Rows from block 6 of a small sound classifier, named by matrix and row number. Rows with one number belong to one neuron. Each number is 500 + 25 x the weight over its row's rms, rounded and kept within 0 to 999. All counts start at 0. Numbers have three digits each.
After each neuron's rows are labels from the 100 clips, of 14976, where the neuron reaches its largest size: "top examples" is what is common among them; "loudest" is the band of the loudest frequency at the time of the peak. Only what is clearly more common there than usual is listed. The data: synthesized solo parts of chorales (CocoChorales).
# gate: MLP gate (model.blocks.6.mlp.gate.weight, 512x192), inputs 0-191
# fc1: MLP up (model.blocks.6.mlp.fc1.weight, 512x192), inputs 0-191
# fc2: MLP down (model.blocks.6.mlp.fc2.weight, 192x512, transposed), outputs 0-191

gate.97:497497537503499499505500503499500499436501502498500500457500500500504500486499502502510500492521501437500500470494499518508502496495510500437497501500506503500500502382504497500496500500528500497500500500500500503504499500500510550497494499496500500504501500500604493508499498500500500524504571498504503499494498567498484658499500500500500502503494500500501502497486499499500501500501488499500500499494587502509500498499519513500500500512506499501466500507496639578502501497502500495495493497499499503500500500513499498502500482498493500500495459499500505500500501498494499525
fc1.97:501511475505500498495504498499506508549500493502500502640506499500489500509504482490498499501500499552502501600500502496492497502506484500507503497500498498494501500572499506493504497498489533503525500500500498500490504668500444456515507501517454496499487501500448508491501523500501499462491383507501467500505508479506508479500500511524501500490501500509497503526501571497499501510499497501500500501499474497483501518500454497498501501485501507500549476500502482477489500500494498500513504500503504496501500499499482525500496514529511501498513541500499496504495494501513506499
fc2.97:500500500500500500500500500499500500500500500499500499499500500500500500500500499500499500500500501500500489500498500500502500499502500500579495500500478504500500524501500500499500500500487500500500500500499500497499504501500500500499508500503489523484500500500498501500500499498496499547500498500499500500500500499500502500501498500481500515488499500500486488500499501280499500500492499499500499500495380500547499499500499500500502500502499500499499500500440500500500499493497510500498502500500500500305500500524500502500516500502500501499500500500500500500509484500500494500
top examples: oboe; note A4; note G4; note G#4
loudest: 1000 to 2000 Hz

gate.481:456500500501496511500498513500501500499500500500501500500500501503420501500500500573500502500498616501500500500461567502500500507500563500507500500500501500500501500499502500502497500502501500500468501500506486499500500502620502500500500501592500500501500585498500500499456501448500500498500512500499503501500500503538500499532500501497500500498501500500499499502407500500500497500500561501500501502498500500499498500493500504496500500498500500498500500498500550502511506500500534501501500500500377500498496500504409500500498500500500500498500508502471500486500501515500554498
fc1.481:498500497487516504500499500500500500500499502420501500500500518505500507501500500499528500500499501498499501500500593500494340508500500500528499500499500500500501499500504499501500500499500500501500500500514500500500499500501500477500501499500500500500500500499500500500500502500500500498507500500498512500498500498500500501511500500500501499500500501491487500501500500501500500502500505502500501501500499361504500500503500501500500500500501500500501505501500500501500511500370500503500437500499497500500506500501501500501500500508500500502455503501491500319501499500503500500
fc2.481:517403498481500500499496500551500498500500500500500500499500500499504499497500501474374500500616500500500500494550470499497500485500496500500499497483478500449501477500501500441421502500500501500502500500502500490500500500500496499500500502466502500500500499483443489505500500500500500500498503500500499502499500492498500500494500405500500500497488500587500500500498430503500500500501501498501500500500501480498505500369487468500500494501500500515503500501500470497500533500500504490499502504500493500500500540500463500500453568487500488498493531499500498500498498476496497500
top examples: horn; note A#4; note A4
loudest: 250 to 500 Hz

gate.459:500500501497500500499500499466501497500506508467500500499500501482500500499471499500509500400500499500500458500508503501500498500500501486471506515500499501498503522500495501469497516501495569500500500500497493501506506499491495509501467512516498500502500499500499501503500500508499494609500500500547504382499499501499524495500492495502499500500500499515503499500502520500540525471500500717503500501495513498500499504500498507501494501494500503500500488458500499500513485500515495500502500499500500586503499480499512500500500483500474499500499495500501496500500521446501501506
fc1.459:502491515500500499368501500495499500499500499499499540501532500499500493516500494508503501494502508501562500501500501503498494509500501506500493500477488499481500509500484500501500506499470500500501497500500438473511601500536502500501500489493499505501336500512501500501496502501502503501501502500595523503501499500512500502499501501499500501502505492523500495504493500500500500499503499501501501503501500499500498500500496505498500499498500504503500503499504501509501500462501500492500500495589500501513504502471502505504343498503500514500519537499499500499537501490495500500
fc2.459:499498500500500504544503500498500500498530499500513500494507500501500501500502503495500502554496500499504501500500507500500433502500506500534500498500500501500511518500492505499500497501500496500499447497500500503499515507531499500499521500500504500500500500500499500500498501500498500649499502502500525500500500509496493500500500499500512500499531501501474500500505499502504505502500502692496500499498500509500500499500504499500500501503501500500500506519501502500697502503497500500536501500501500505500507497500498497500499499500480500499500500500501500512499501501500503515
top examples: cello; note C#4; note B3; note E4
loudest: 250 to 500 Hz

gate.191:500501446500485499500500498499498501501499515501498499500499498501521500483499500491412498486385500499500501499499498500499519497499500500498500499501483512500500511499499507500501500500500491498497500499488500501500500494500499663495439501500489500468504500500499490501498480641498500505501493499500492501500494500498505499499500498500500500502499598500512501499503500502500505500501501580507499501500499510500502498501514493504499498501485500499500441493552500500500377495500507501503500500500472500500501500492498504500499501500458500499494501500500500516499510507502500499
fc1.191:500500529510500500499500500500501500501505491502498500500524500500425500500500498500498501500500492500500500500500500499511490497501500500500501501500500500501499500514532499524500500500500500506501500500471500500500500503500501500500502500500500500501493499502546500501500499502500500492500498500711502498500503501505468500511500502506500500491500500498499500500499500500500500500524497498499500501507500500500500498500500498499507500507500522500500500508500501503500500504546498406470525504498500436500498464500441517500500500507526510500694500501501500500499498500500501501
fc2.191:500499500500509503500492473499500499500498500500500501500505500500490499500500500490500500500500501500500498500500500501503498499500500500573499501501500508503499515500500496498500499499493502510499502500495500500480556500501502507472788500500500500493500502500500504500500498512448497562501500500495500505480501498500501501501500492500500499495501471500500489500500500502500500499500500500503500498499500500481498501502500500500504499498500500503500459500500500500551593501499500508500500513505497505500500500500499499500500500499444502502496501500500494523503494501500502500
top examples: cello; note B3
loudest: 250 to 500 Hz

gate.202:503500468483501500500500500500500493503489500500501500499500497500500500500502498500501500500501500500500503521503500500500509500732498501500501507500500508501500505501498501501500501505499501491500500500499483500500501499499500499500499500502496501501500492500489480501500500500500496510490499501502500499500500502500530503500499389503500500501500499530439502499500532500500499500461502500502501502498484499500497500500500500500498513500500500497500439403500500501517490500500500500501500499530500541499500500499500500576500521501489499500500501500500495637501529500499498500
fc1.202:499500499505500503623500500495499500497500502500500500499500530532499500500500511484482500500500438496458488494489499499503500494408492424500499500559502495500499496488499500484507500500503502500500552498500501501493489495500500500479500506502500500500497501493500500467497498500500502500502501496500498498500500486504500500501500500500500502496500504454500500463500500499508496500509495500498500500502478500502500512499499498500349501501500499497500500500500496498500499551482503499570500503354500500614499500501499503501540483499500504486500481500532503506489500500503500497
fc2.202:500500500500500500500500500500500474500500500500500500500487500500503499492500500500500500498500505501498499496500500500500500500803500500498500500500500500501500500500499500500498526499499501500500500500539495500501475500500500495495463501500499503500500473468501500500500500500495500490500494499497500500515500490502504503500500500496500500500500500500500499500500501501500504500412479499501500500500500500509501500500501500502499500500503500500500503478500500500490498496499500500451500473415500500500499500500500500500500499499532501500500501500500500488501499501500500491
top examples: cello; note A#3; note B3; note G#3
loudest: 250 to 500 Hz

gate.294:500500503473504502501500554495535499500468513511500539487500562423500501500500514500500397500500501505500499500519500494500518491502538500500500500497500500499500501493502481500444501607516389499513499498482500501500500551500500500500497477497500467500500507500496500500500513500501498497469503480480500499509500500499494509499428499500499433499499500500500500501503498500499500500496500501500505502498516499500502499509426500500508683500500500500500500500504500441521503500499500500500498500500500501499501500500500499500500499500492504500499502500500501498504543507496506502
fc1.294:500502500512496500499500498500465500501511501500500497500500501683414496500502500501500450500500499500500494362490500500499498498500498500500501501504506500500500500499500503500500501545499501500500500500500500500500489482500524498512504500502501496499500509478513500499500498500499500500571499500502492502500506500523500512503574499499506527500498510449486501496533538500500500499500503498501496473499500375500494500464498500500501500501514501504500448500485500500499500502501500500500500500501501500500500500500500522500500532495500500492414500500496452501459511497499500484
fc2.294:501500494573496497500501499500494499499499506500500500363466439568474498500458491500530450500501501497500499500502500499500500500500500500459572500500506426499500500498500502500504500511499500559503502500500525500500500500499500499500500448499499498500554500499500420500499440500500499500500500500486501500498500499500499459500593500500428500498522500500501618501500499500500500500504500497500500500500500500500500500500500500506500500499499501500464500500503500500499442497500500411500501470501500500561500500504500501500500500500500500500500500499482500499500500500485500500
top examples: clarinet
loudest: 500 to 1000 Hz

gate.52:501503496500500494579500505502500500498499500251501495492499505500500506498500503501500500500500501499416502499507500499499532500498499504500503503504507500537513499502505485507502492514500500500499500500500523500499483500497499498484501499500500514499501500497500491498500491497500499509499504500499500501502501498499500500500499492500500495500500495495501500500515501500500501501493501501502392500501501500500516498498500499500502502497500501499500513499500500500500518543514484503490501531500500498640499500501509500504550505500500498511500500501501501500502501485501476499
fc1.52:500502498500510498503500500500500502498500501410501500500503503500500502500468500504492500508500540499500499371501498500498501495499501500500497500500610500502500478499500500499500498406499500422509480500662500500492494500499500500500532501499500499499502500494501499501503500335507498502500500500493500501498498500498500501487501501496499500500490500499500500499501498499413499511500503500500500504498501500491502500500500502500499500495500498505500500502500500498500502500516494500495500500504503501503503502499499499500500499493500501500493499502488502531501504500499494501
fc2.52:500500499500500500501503499502500501498501502500499502500500500501500497558501500498542500520501478500500500500501500500498501556499482500501504500532525501499456511498503500501500500500497500500499497499357542500500554501503500500503694499502485501500504502509499496500499500569495498499503504512500499500500500499500500500510502520541500500499505507497500501499500500500505501501501503498504539500494501501499501501500497501500500500500504499502500500502499502500499527506498505507501500500500501500544500500351496499500555501500499501501502522501501500572499504497530501501
top examples: trumpet; note D#5; note E5; note F#5
loudest: 500 to 1000 Hz; 1000 to 2000 Hz

gate.115:515501500496501497702500500509523499499507499500520475500500500500512498500507502500500500500501500481460501500500495501501505482502500500500501500500500501500500495502501500500493401527585497539498501500499500502483499500500501499497498524500500503500500500499500498496498463500500503500497500499504500500496503508500500500501501401500508494500500500458499510501501499500500397467498500497499483494500499501500500500497497501503500497489500501500502583500503500484505508500486500500499509499498507500501500497501506451502500500497503495500418499501500609500500500502500499499
fc1.115:500500499501497501500499500496484502501500502503500500499501500505499494497467499494500501500500500501500499500500501360499499500451500492496496502499500472487498500500497484497493502470500500291498502500706499500501489501500495500500499500500474490499500499500502500500500510475499536500500525501499500500504500496500501500499500502500500500500501500510506500500501501515500500502500501500498500500501503499501498515511500506499500499497466500500502500503464501501499500503501500503500500498467500500499499502496499500499502497501499500500501491500500500491500500500501500500
fc2.115:500500499499500500500500518500500501499499516494500500500350500514500500500365497498500500507500439500500500500500499560500504499500500500500500500500506508499460527502505500500500500533494500331499500500356519497502611499500500501513529499500500500498501502516500515496498500500488500500503529500500497500502500513500502500501500500509499501524500500500521500499499500501500499500500501499500533500500494500500500506502498501500501500500500500504499500500500497501500506501501501498499500500489500495500500499500500499499514502500500500500500501500500501500500500503499500501
top examples: trumpet
loudest: 1000 to 2000 Hz

gate.77:514453554502500500501501500487500500501500500409501500500500501500500500499426500499536499485502498508500498500501506501500483498500501499500500500500500508500499530501500489500502499498498503500499500500499500501501505501500499499501499498579508504500500500500525545499498503500498499499504500500500500500236507498502500500500500500509500500500501503536514499499502512493505558501585500503498500500499500497500500500500499513495500502498500503501500500500499500500500500501501499498500494496500500500500499500500501511538500475522505500500504500499500535452498495496500501500
fc1.77:500499500499500500331500500505500500500500501500516502500518500472500500500500501613499501500501553501514500500500493500500500496500498504501501497468500501507501528500500499501499498500501500500500498501502497439500508502499500500501500502498501510500497500501500498533500501500500500500502500491500502499500501500500501500503500500500500498504543500500500500529501498500500499497500500500504499500502500500486500500500500500500530502500500500500500500497520500500501500322500499494485500500508457500499500500500500500501333499509499500500499522500501500499504501513499500503
fc2.77:499530500500506500506500504504486540500504500659505506501501500501500504500601514500500491504501499499502500499500501500500464500500501500500496500500497502505481500500498499502500493502500500500500471500494511543503518500500500500501516500448536499492516501500499500500503442500499500505506511500500501500681498530499499500603499495499502501491530502503500502499499499501501507503405506532501500500500501500537500503493500572544500500500500500504500500500502501501500504501500500500502499499500499500500500489503500500499501502499504504500490500500500503500489544533501525500
top examples: horn; note A4; note A#4; note B4
loudest: 250 to 500 Hz

gate.473:518502501501499366500501501485500500500502498500500503500500476500499467383490501500500503500502500502504493520513496500496497500497500503498500557483503564500499501501502528372504501500433518504500499500472499500497505497499497500500468506578506506524494497502499500500494500513397498510500492502499501499500504501500500498498500491553500501501502499500504499501497572499518504488499388500500499502499500500496498587489464503500497513500501509493496500495497496503501476498520500500499505500501502496500500498564500503501500500497500499500504501500503500500500499491508500500
fc1.473:500496500500507513488495500501501498501485500500499496501511500500501500499501515500501501499496516500498502500499495501500500500500501500500486499500500500503501502498498488501491503500499498500231500500500472500500507523501500500501497501499500500499500536502497499518501500500505502500497500500508501500500499501498504499500501502499500497529500490505499498499500500500499499499500540501512500506507502500500500499500491500502519499500500500500499500500500502500502500370500508506486500500540500500500504500499515501499357499501500500500500499500499499500501500500500500500
fc2.473:500500499501499501527501500497501525494511499500500499500513500501499502501498499500498507501500501501503500499500500500500478498500500502499500500516500507499500499500500498500500489500502502501495435502462561611500500516524500502503505500499506494499500787503515511514525512502500506507500503502500501504500497509500505500500500500500499501499506511501500501499498500515503485504500505500498502489480506531502500500500496500500450500499500501502499501500513524500501498539500506501501500501503499500504499490502498498500516500536500502504499500494501509510498499499500544504
top examples: horn; note A#4
loudest: 250 to 500 Hz

gate.508:500488500500479498494500503499499492499503524555505502488496493506487745495503491513495512514500559505520492509500500500415530486501487501500498507496503502502505484571517500497509506505469495490485506500498495500490495507501500501472505498505481470502498490496485506498506503488493507505504464515479460503506592501499500497500496520520483493515486490510500501498564496501496522493492479501500498501505506502494490519498511490494492502529504500571498498495496498491504501501540500502491501497493497499520456498500503500499514496491524493501507498500513502504509516516495499499
fc1.508:499501502525498500496500503500500497502493496502513495494500498501500825505503499503496499491527505481497499486500501499509498497499515501500500501501524497500505502490522500501499500502501499500499500500498498529503500533494503501500501489499498455494492472500501523499497500485517508498504494501500515512501507499500520505500495500507500495496499507500500476489509499503497521500494499500494498500507506501501500500497500505500501502512502500507498498500498500500501513499502501506479505501500500492504513494503497495481498494499501498499504498502500499501500502492497502501
fc2.508:500480503502505499529490505509497560536506491473498510506524504455494280524508513496497529503507476501547497500496492498521529511499491517513493533468501501504498499490497502502508483503507489503495480490485515500489522500530496570496540499507516504523485501500515494502500516538492501501499502514497497500475481474490527499498513490497490456505497507511473499489500503493518501500496529492504504513498510508494509495508491484474500498488534504500522499501505514504476529536535504488525497503468516506500501529512541479495592522577498500479534458497509499500495473500528503509
top examples: trumpet; note D5; note C5; note D#5
loudest: 1000 to 2000 Hz

gate.302:495500498500463501508589501503501500501500506503493502499500500497494500514501513500503496500500589503502497492500537469508500500501500499500493500501507498501507495505504515497500500497494502511494500500509476501553500547500500500501500500615500500407500504476509500495498501496500501501499534500500499499500498493503499500500500500448499460496500511500502501496504500497481472503500503496500511499501471500501499500499453502500503503520499504503500500501500514496511500489500518500499500542505489497506616376496498500500499500514500503500499499500494499496332500503502498500
fc1.302:487500504380479501500500499499500500500529491500495492500399499502500498500503500500500500498501477498474487501505501500501484509502502500502508498503473495510498498498500499558500503500504473498500549500497502500501499483500500498504497500546500511500500500500500501471502501607501500500500286500525500500500508514500501498502518501501500502500502501481471500500500500501505430500509501523480499502501491499500497499493528500500500427500500502502499510490500500507499500506500500508500501507500500500500501428500498501502504527453505500500500500497499501499499492525500500500
fc2.302:500500500552500500525488500500498500501501500501497500500508500505500500501520671501499499500500499499500507499500500503500500500494500505500500519536500500500500500500500500500500500498500502502500500501484500500499499500502501501474504501587502539503500500508503500500500501516504499501503685512500500502497500496500533501580501499506500505500522504500499500500492500500501502502501501456500500518500500497499499501500500500500499500505504501503525500501508499500529504504498500501500500502532501501498500639499495501515497500499507500503500547501524500500567501500501500495
top examples: horn; note A#4; note A4
loudest: 250 to 500 Hz

gate.332:505503494498501500500500500500498496490499494500500502493504504502497799498501500503499509496502505499509506499500500500501501486499523500501500500498489500500500500498502500502500496504495484499492501500498483506504500500499500504500500501497499475500500503497485502499493500493499503500502495503500500503485503500501498503500496501444502494496499505500502500506517499500498499490501491500497494498481506500502499479500500500499503524500500500501499504494499500500503506500555508486498499501499500492499500490500502501501498501500503500499503500369510507500499498528500506500
fc1.332:495503500500546500506500499501494500500497504508501501499499501500507197502500500497500489503499497494502564495500500499500501501505500500501500500503499502500500493500500500501507502509551500503498496500502497510503500503515502500500494494490501519501499497500512498500501495501501495501500545506502536500499435499505497500501506498438499501501500500498521500500497500500472499510499503500504498496503500503499500500500498499500500501512499500496497497499501500501500500500498498482500499508500500500495518508495494516500500532500493501499499500451500501500501499500499500500
fc2.332:505525495494499505491512497479495490488500512543507497492483490516503627473480485520502501494493515500492639527503494500489487475501509481495515495556499500498502488550502475499500505500501502497505514572510489495514491502484502495506500501490494500500510496541501513496503498477500499485498502485518505498518539625512492500504498509518505511497519501490529506503527496501473494529506482525496481501507504493510502505460549524510500522512475501496490505520491500499578450500498481510479481521514492492535496421499496504503498497493502503544505529505424504497500537500467501499
top examples: trumpet; note D5; note C#5; note C5
loudest: 1000 to 2000 Hz

gate.63:500504503496491499513499500500500507500505506499500495503497497500521569493503502543496510501507500491498503500499490498491507750504502497504498501540479503501501495491491500501499499504520490500466492500505510503499527473492502496457501471493499537491501465504507420514472502500499500498508358500509505548506501501499500503499503498508501500507489467502482493481529502500504498495498503500501507507500493500498500498502514496508497462499499500503502500502490511498519497512527499503497501507500501500492513499493497525500501502501496498507498513499488485513507500501500496492
fc1.63:505499461503512496480500486500500492496499502520500498480482494499505512495501500508500509501506509473499502492500480644499501502480427521507569501470497503508462517447455506521514482499504487509511484500497501518506497486564508516511501496484344504514503483501476502496498501502495487496523499501497490483471487532495484513500501495531504563517505503491501501527431500522468514481493494501553505550499503497498505495503510497520507499491507500500501502500519479551462500499500491500491522499502509494481510500505532500527487500503500506512494510504500498490530493598479502469
fc2.63:495512500494503599582484482491503492496481499492491549503504511496501502495527496520504503526499501505500498530560486474500500495504500492509508495482500499505501496498485502475495501499522453495494624436485516504491503491402499521502507481500500500500491508497492484501502502509511539487450466502500498512505497500476479493485503522502484480489462500499495536493546500468501522507445481499471499485449476514479500497510478497503467496461490506505501540471503499505496500494498502499509493503488478510504487499500571473500504553534494500479513492511508493495492525500485621514
top examples: clarinet; note F#4; note F4; note G#4
loudest: 250 to 500 Hz

gate.300:504498500500521500505499504517500502499501483524499500472499498598500497501500506486501500498501498501387499496502501484507517499442612500506501498501501500500510495501500510490508497501506501494493501500543501500500501509499501363498502497404500496500500501491500492492501498493499502562500507500501505501498501493500501489427503497479501500499472498503499501502514500500502496500499500511499500498485498499499500503501507501499380500506500501500518524499408504483488500502495507501543499442501499500501501516499558500498502518500485499500498501486498500497500499500455500500
fc1.300:496693498500501499545500499518500500497500501474500500483498500501500505500497504500500500500460532500500500498501501500500502501500500501500499495499500498501501480496508500502492499500501748498509491500504513499499503495493501499501502500500495506498502518498502499500513502436506499509496501496492499500499498504500500500480500499463497500500500501500500501494501500501498491500480500499500500500500500500500505494501504498500496499501492500500499503500502499502488502500485494501500500500501500503504506500500501501498499502510500500500495503501499500500500502423500500500
fc2.300:499500501499501497480502496500500553500500499500493500497499505501496498499512496495500500501502500522500620500503500500500501500500496500503499500500500500501501500499500500499493486501527498505501484499501661512490499499501502508513500499359502501500506508504499470502501499500500500499504501500500484501512499495499500500500500500500500500496501501499494500499500499498579501500500514501501500500501500500499501500501480500499505518500498427499502500500498504509498500500479500502502499361457500502501503500500634490500503500501499499482498500500503493500497500498500498500
top examples: horn; note A4; note B4; note A#4
loudest: 250 to 500 Hz

gate.348:504499500585501394499500502456499497503500500541498564500510498500500501470500500502500499500500498500500505500515476499499500499500499500499500501500500532501500505500503500389501505500485500502502487500461498500500500500500500500499492500500503499500521504500500502418496500500415500499500482500500484501500498502500502502500500497501500497500500588463500509502500534501501500500500391460536500500501500502499499503500477499491516501496499500494501478500501500499495497500501554495499516501497502498502500500660500500505498500500500498500553495501537500503500499497539499501
fc1.348:500500502500501500552500499500500501499501500499499501499499504503478500501500499473500500500500495499502498500500499505500500498502499485500507505532500499493501498500502502500499497500500499499500500500501532503497500492499500500500502499558499500495502493498501499490500500500494491501501500500503505503500499500504487501503502500499500499375314611501500515500499500496500500500502478500496500500506499489499504500500500498499494526505499499500500500500426500499500504609500500453500500501495618501501500498498496500500509502503500547498500501488500501500403500500500506498
fc2.348:499500500500500490493496500500500464501491499501500493500499500483498483500500500498506493500500497501499500499499473499502499500500497493500492489479499500502500500499499496500500626501492501500496500500500433451497500500448500476500499496500499495496500287490492496450500500498454496500498500499498490469500500500475498498455500500498500491480494491500500500500501380500451500500501496503506500500499488468500501500498500500501501454495500452501502499500477469505502500473499500494500500487500500500499503490500499500491497501415500500449500490501500499499497500495500500495
top examples: trumpet; note F#5; note G5; note E5
loudest: 1000 to 2000 Hz

gate.69:500500501500500499498499495500500500500501500517500500500498500500500496512589501501469500500500500500500499547501500535500499424500500500500500515500500521500474499500501500500499392500500500588500500500412500530380501500501500500500500544500500500447501500500500500399497466500500500502501500500500498500500500500500502500505500500500500504500500501410500502500500500500518383486517501500499500500501500500500502500499499501500500500500598500500500500500500500499500501500474500500500500500500500501500501500500500500500500500500500500500499500500458543500500500569500499500
fc1.69:499500502413420502500499477501500500496503500503600500501500505500501499514500516512500500500500510500556500501501500535500500498505501504500500500456500500501492499500503500545499491500500444520494499500500476502499534500500524500500482533500499500500500488508468493502498500504520496501500500500498500502500499501500500494498493501500498500675500495500499504500509473500500499421499500500499500500500500500500500444500505533496503499500500475500500564500626497482542510458499500501500500500500499500499511496503500490502462500501505500500488501500498529499519512581472499501
fc2.69:500500502500500500503502321505500501500517500500456500500508503500500500547539500492500500499499500500518525500500520501500500507501502502500500486500500405500554499500500500499500509494521501500501499500500501541489469501501501500500501500500561500558500500500501500599500499500503500500503501501501500500500500494500501500476500500500500503500501637466500500498499500482500500418500500500500500500500564500500499500501492499498501500522500500500500499500501503499500501500491500519501500500500500500500500501399504499516500497499502500500500500502502499500493500430501500500
top examples: trumpet; note G5; note F#5; note F5
loudest: 1000 to 2000 Hz

gate.179:513507500506487498516532502500500500500499500500487500500500500500499535500499521502500500500498503499500485498516498500500504498498500500500508500606521501501500500500502499498496500501500499500515465500500501500500474501500500500500500500600500501500500533433500500498500500491500500499503497500500492501501477500594405497500500500500455411352392529499500515501501500488482500500500500448500500500500500500500550500499500500404500503499500500498500500500500509500500500501504500500499501503500500500500500410500496507497499499514501500500500499502502498500500500500500500500
fc1.179:500503500478448502500500504512501500500501500500499500500500500500500494500500514576498501500501500500497493500498500501505500533501500500496500500500500500500500500501499501500500500500500500501499517500500500422500500500497500500504500503500509540533500498506486500499500500506501500501670500584501500500498501500500500500500500500515394500500561438491497435496500500500500497462500542499496500501499499500500473500500500484500500498500498500500437500500500496505511501500500500607412503562556468497500500499500428500500500500501500501500500500498503513500500500502498504498
fc2.179:500500500500501500536500500499500500491501500500500500500500501505500505499500498503500500501500500502496500500508507498501500496497500575501500644616524495508500509507500500501501501499499556499512506496495497483500486500531501500500497500512500578499500500522534540500500500568498498500488499500500500501501526500517526500565499500511499551557500499500500500500507545497498490500500504500500500500501498500500499514501506498501500500499501511501499500500527503500500500513501498500500500500506501500498500500562500491500501500499500537616500515501500495502651500542500500500
top examples: clarinet; note F4; trumpet
loudest: 250 to 500 Hz

gate.289:500500500488500496500500500501501500500187502503500504493500500499500500500498498501499500500498506500500501623500501471500503499500500500496503500500500502500500500500501500500499497500511500499502500500500500503500502504500494500501499452500502500500500499502475500500500525499500500502479500500500500501500500498500500500497500500499498498500499500502500496503501502498499501500500500500500500510499502500500500499503500501503500511501500497497499500500504501467501500500497500500500500500500501501500501500500500500500500495502497500501500500503503500500500503500500500500
fc1.289:505501500488500501502500507503500500494499510507504501489496502420519503499501500501500502500491523500504501500511497500501519495500500539498500500463499503509499514490500500502495502502505272500515498500499500505500506507500498501499459500439506501501490472499459462502498511502540499500500501491501523503500500498497499500481486502501495500507496351510495502514501488496494499500495501499500500503500529499496502484502503504501511501503500500500500564500531505500510499487483499503500500494498500502500512500498500497501454469499497498510499504500506502499597514500474508500
fc2.289:500500507460507500500496605502502501500619457500504499515501501491499500499502500500475500500426500500501501500493500521500503500500500496500460500499496504501498498500501499500492500494500476500500500499504500500500470500500499504500500520500516500500502501505501500519503612496500501499572500500500499488500500485498501502499500500500500523500500501500492489498497500500500501505500500501500500501502500500499497500499500497306500500503500500500625498500496493493500500498501500500503500500499526500460501500500505500500498502501501500500500498505500426500500503501503500500
top examples: clarinet; note E4; note F#4
loudest: 250 to 500 Hz

gate.153:500500500501500500519499500500498484459499504487500459499499500525508513499479502500492501500498500500316500496500494500500526492499500499492505503500501502500490477487500500496500500507501498502485503500500525500496493481496500502498500500503500495500526499500501498499505499500498501514502497492500488500500451500479512499495500500501499500501500500500503500484518499639504495500500505503500499500500516500502497500500567500500493497504500497495494501500494499499500501508500504502532491500493498562298500500502499499499518500496499501462498499500501500500500520499495500500
fc1.153:500498499500500500502501500524500501499500500500498500566500500499500500500504500500499500675501501503500518508497500501498501503512500525689500498499501501501501486501500500500501499495500500503501499500519500524500495500500500412500515500501505503499500499500501500500491504500501500371500500500492496500500500498500501498481502500500500498501500500500499500500517500500420469512493578486499500500501500500500527500500500500499500500499500500500500507505500500502500508500502494500499501501499523499500508499499500500499500500500505445510502530498492501500500500500499500467
fc2.153:503500501497500500500500499500500500500511500498504500405517500500433500499501500499500500527500487500517501499503500501501466494501499500577497499515498501501513500499500500500500497500500500500487500501485562500500500504503500549499503500500500504499499505500499500500495499500474501719501499577500500499500500500498501500500500500500500488500503539500412500490500500421503500499453501537500500496498452499508500499500497500490501500504499500500517500498500500500529501501500500504503501500499501500386502500500499493499500499501500499499500500499500500502499493501500500501
top examples: oboe; note A#4; note B4; note A4
loudest: 1000 to 2000 Hz

gate.19:500500500500493498495499587500501500500500500500500500504519499500501500500499499536501501500520470502500500501500496489501497501500500503490501501515499500500495503508496503504506500500500501506497500499465496499501503500498495750501491501500507506500498502553501494500499500501500493491514501502500499495498500500501500496499500503500501501504500500502540500503500499499500500498530501500500500455500519501511500499500500501499501500502567504502500500500500504490533496499522500500499500502336491482500482497495461501500499510495499500500500501500526500499510499505491501500
fc1.19:499501500499500499502384500500500500500511500500502459500500500504500499500417500498500500500496490500500498500462501500499495500500500497500500500502471489504501500496501484500503519500503500500499547500500500499499499496500501500500500500500500500500507488500497500565500499509500500500500500529499513500551501499503500501530517500501500500500565498499500452455497500497538500502500499500500500502512500500500499500500531473501500452497500496500500501500500484501500482517500501500500703500500458500499502536503500500500501500501514500499500500499500500653500496500500500500
fc2.19:501494499500468501499557500502500500499502498501501503500543499493500501502514490492500499500506501345505500501502499500490497501495477499500520499501501500496499588505500500499500444500507500509500495501472507508485511500500500496512500502500500498496505500471500500500499499476500499500500504501504500497500456500500500499580513500499500500499499485499497506500500445498508500501541500500500495415499500500500536500499499500499503500500502501500500500499474499493449533500535591500500633550571500501500500501497444499501500499501500500487501500500484498597500500500500501501
top examples: trombone; note D#4; note F4
loudest: 500 to 1000 Hz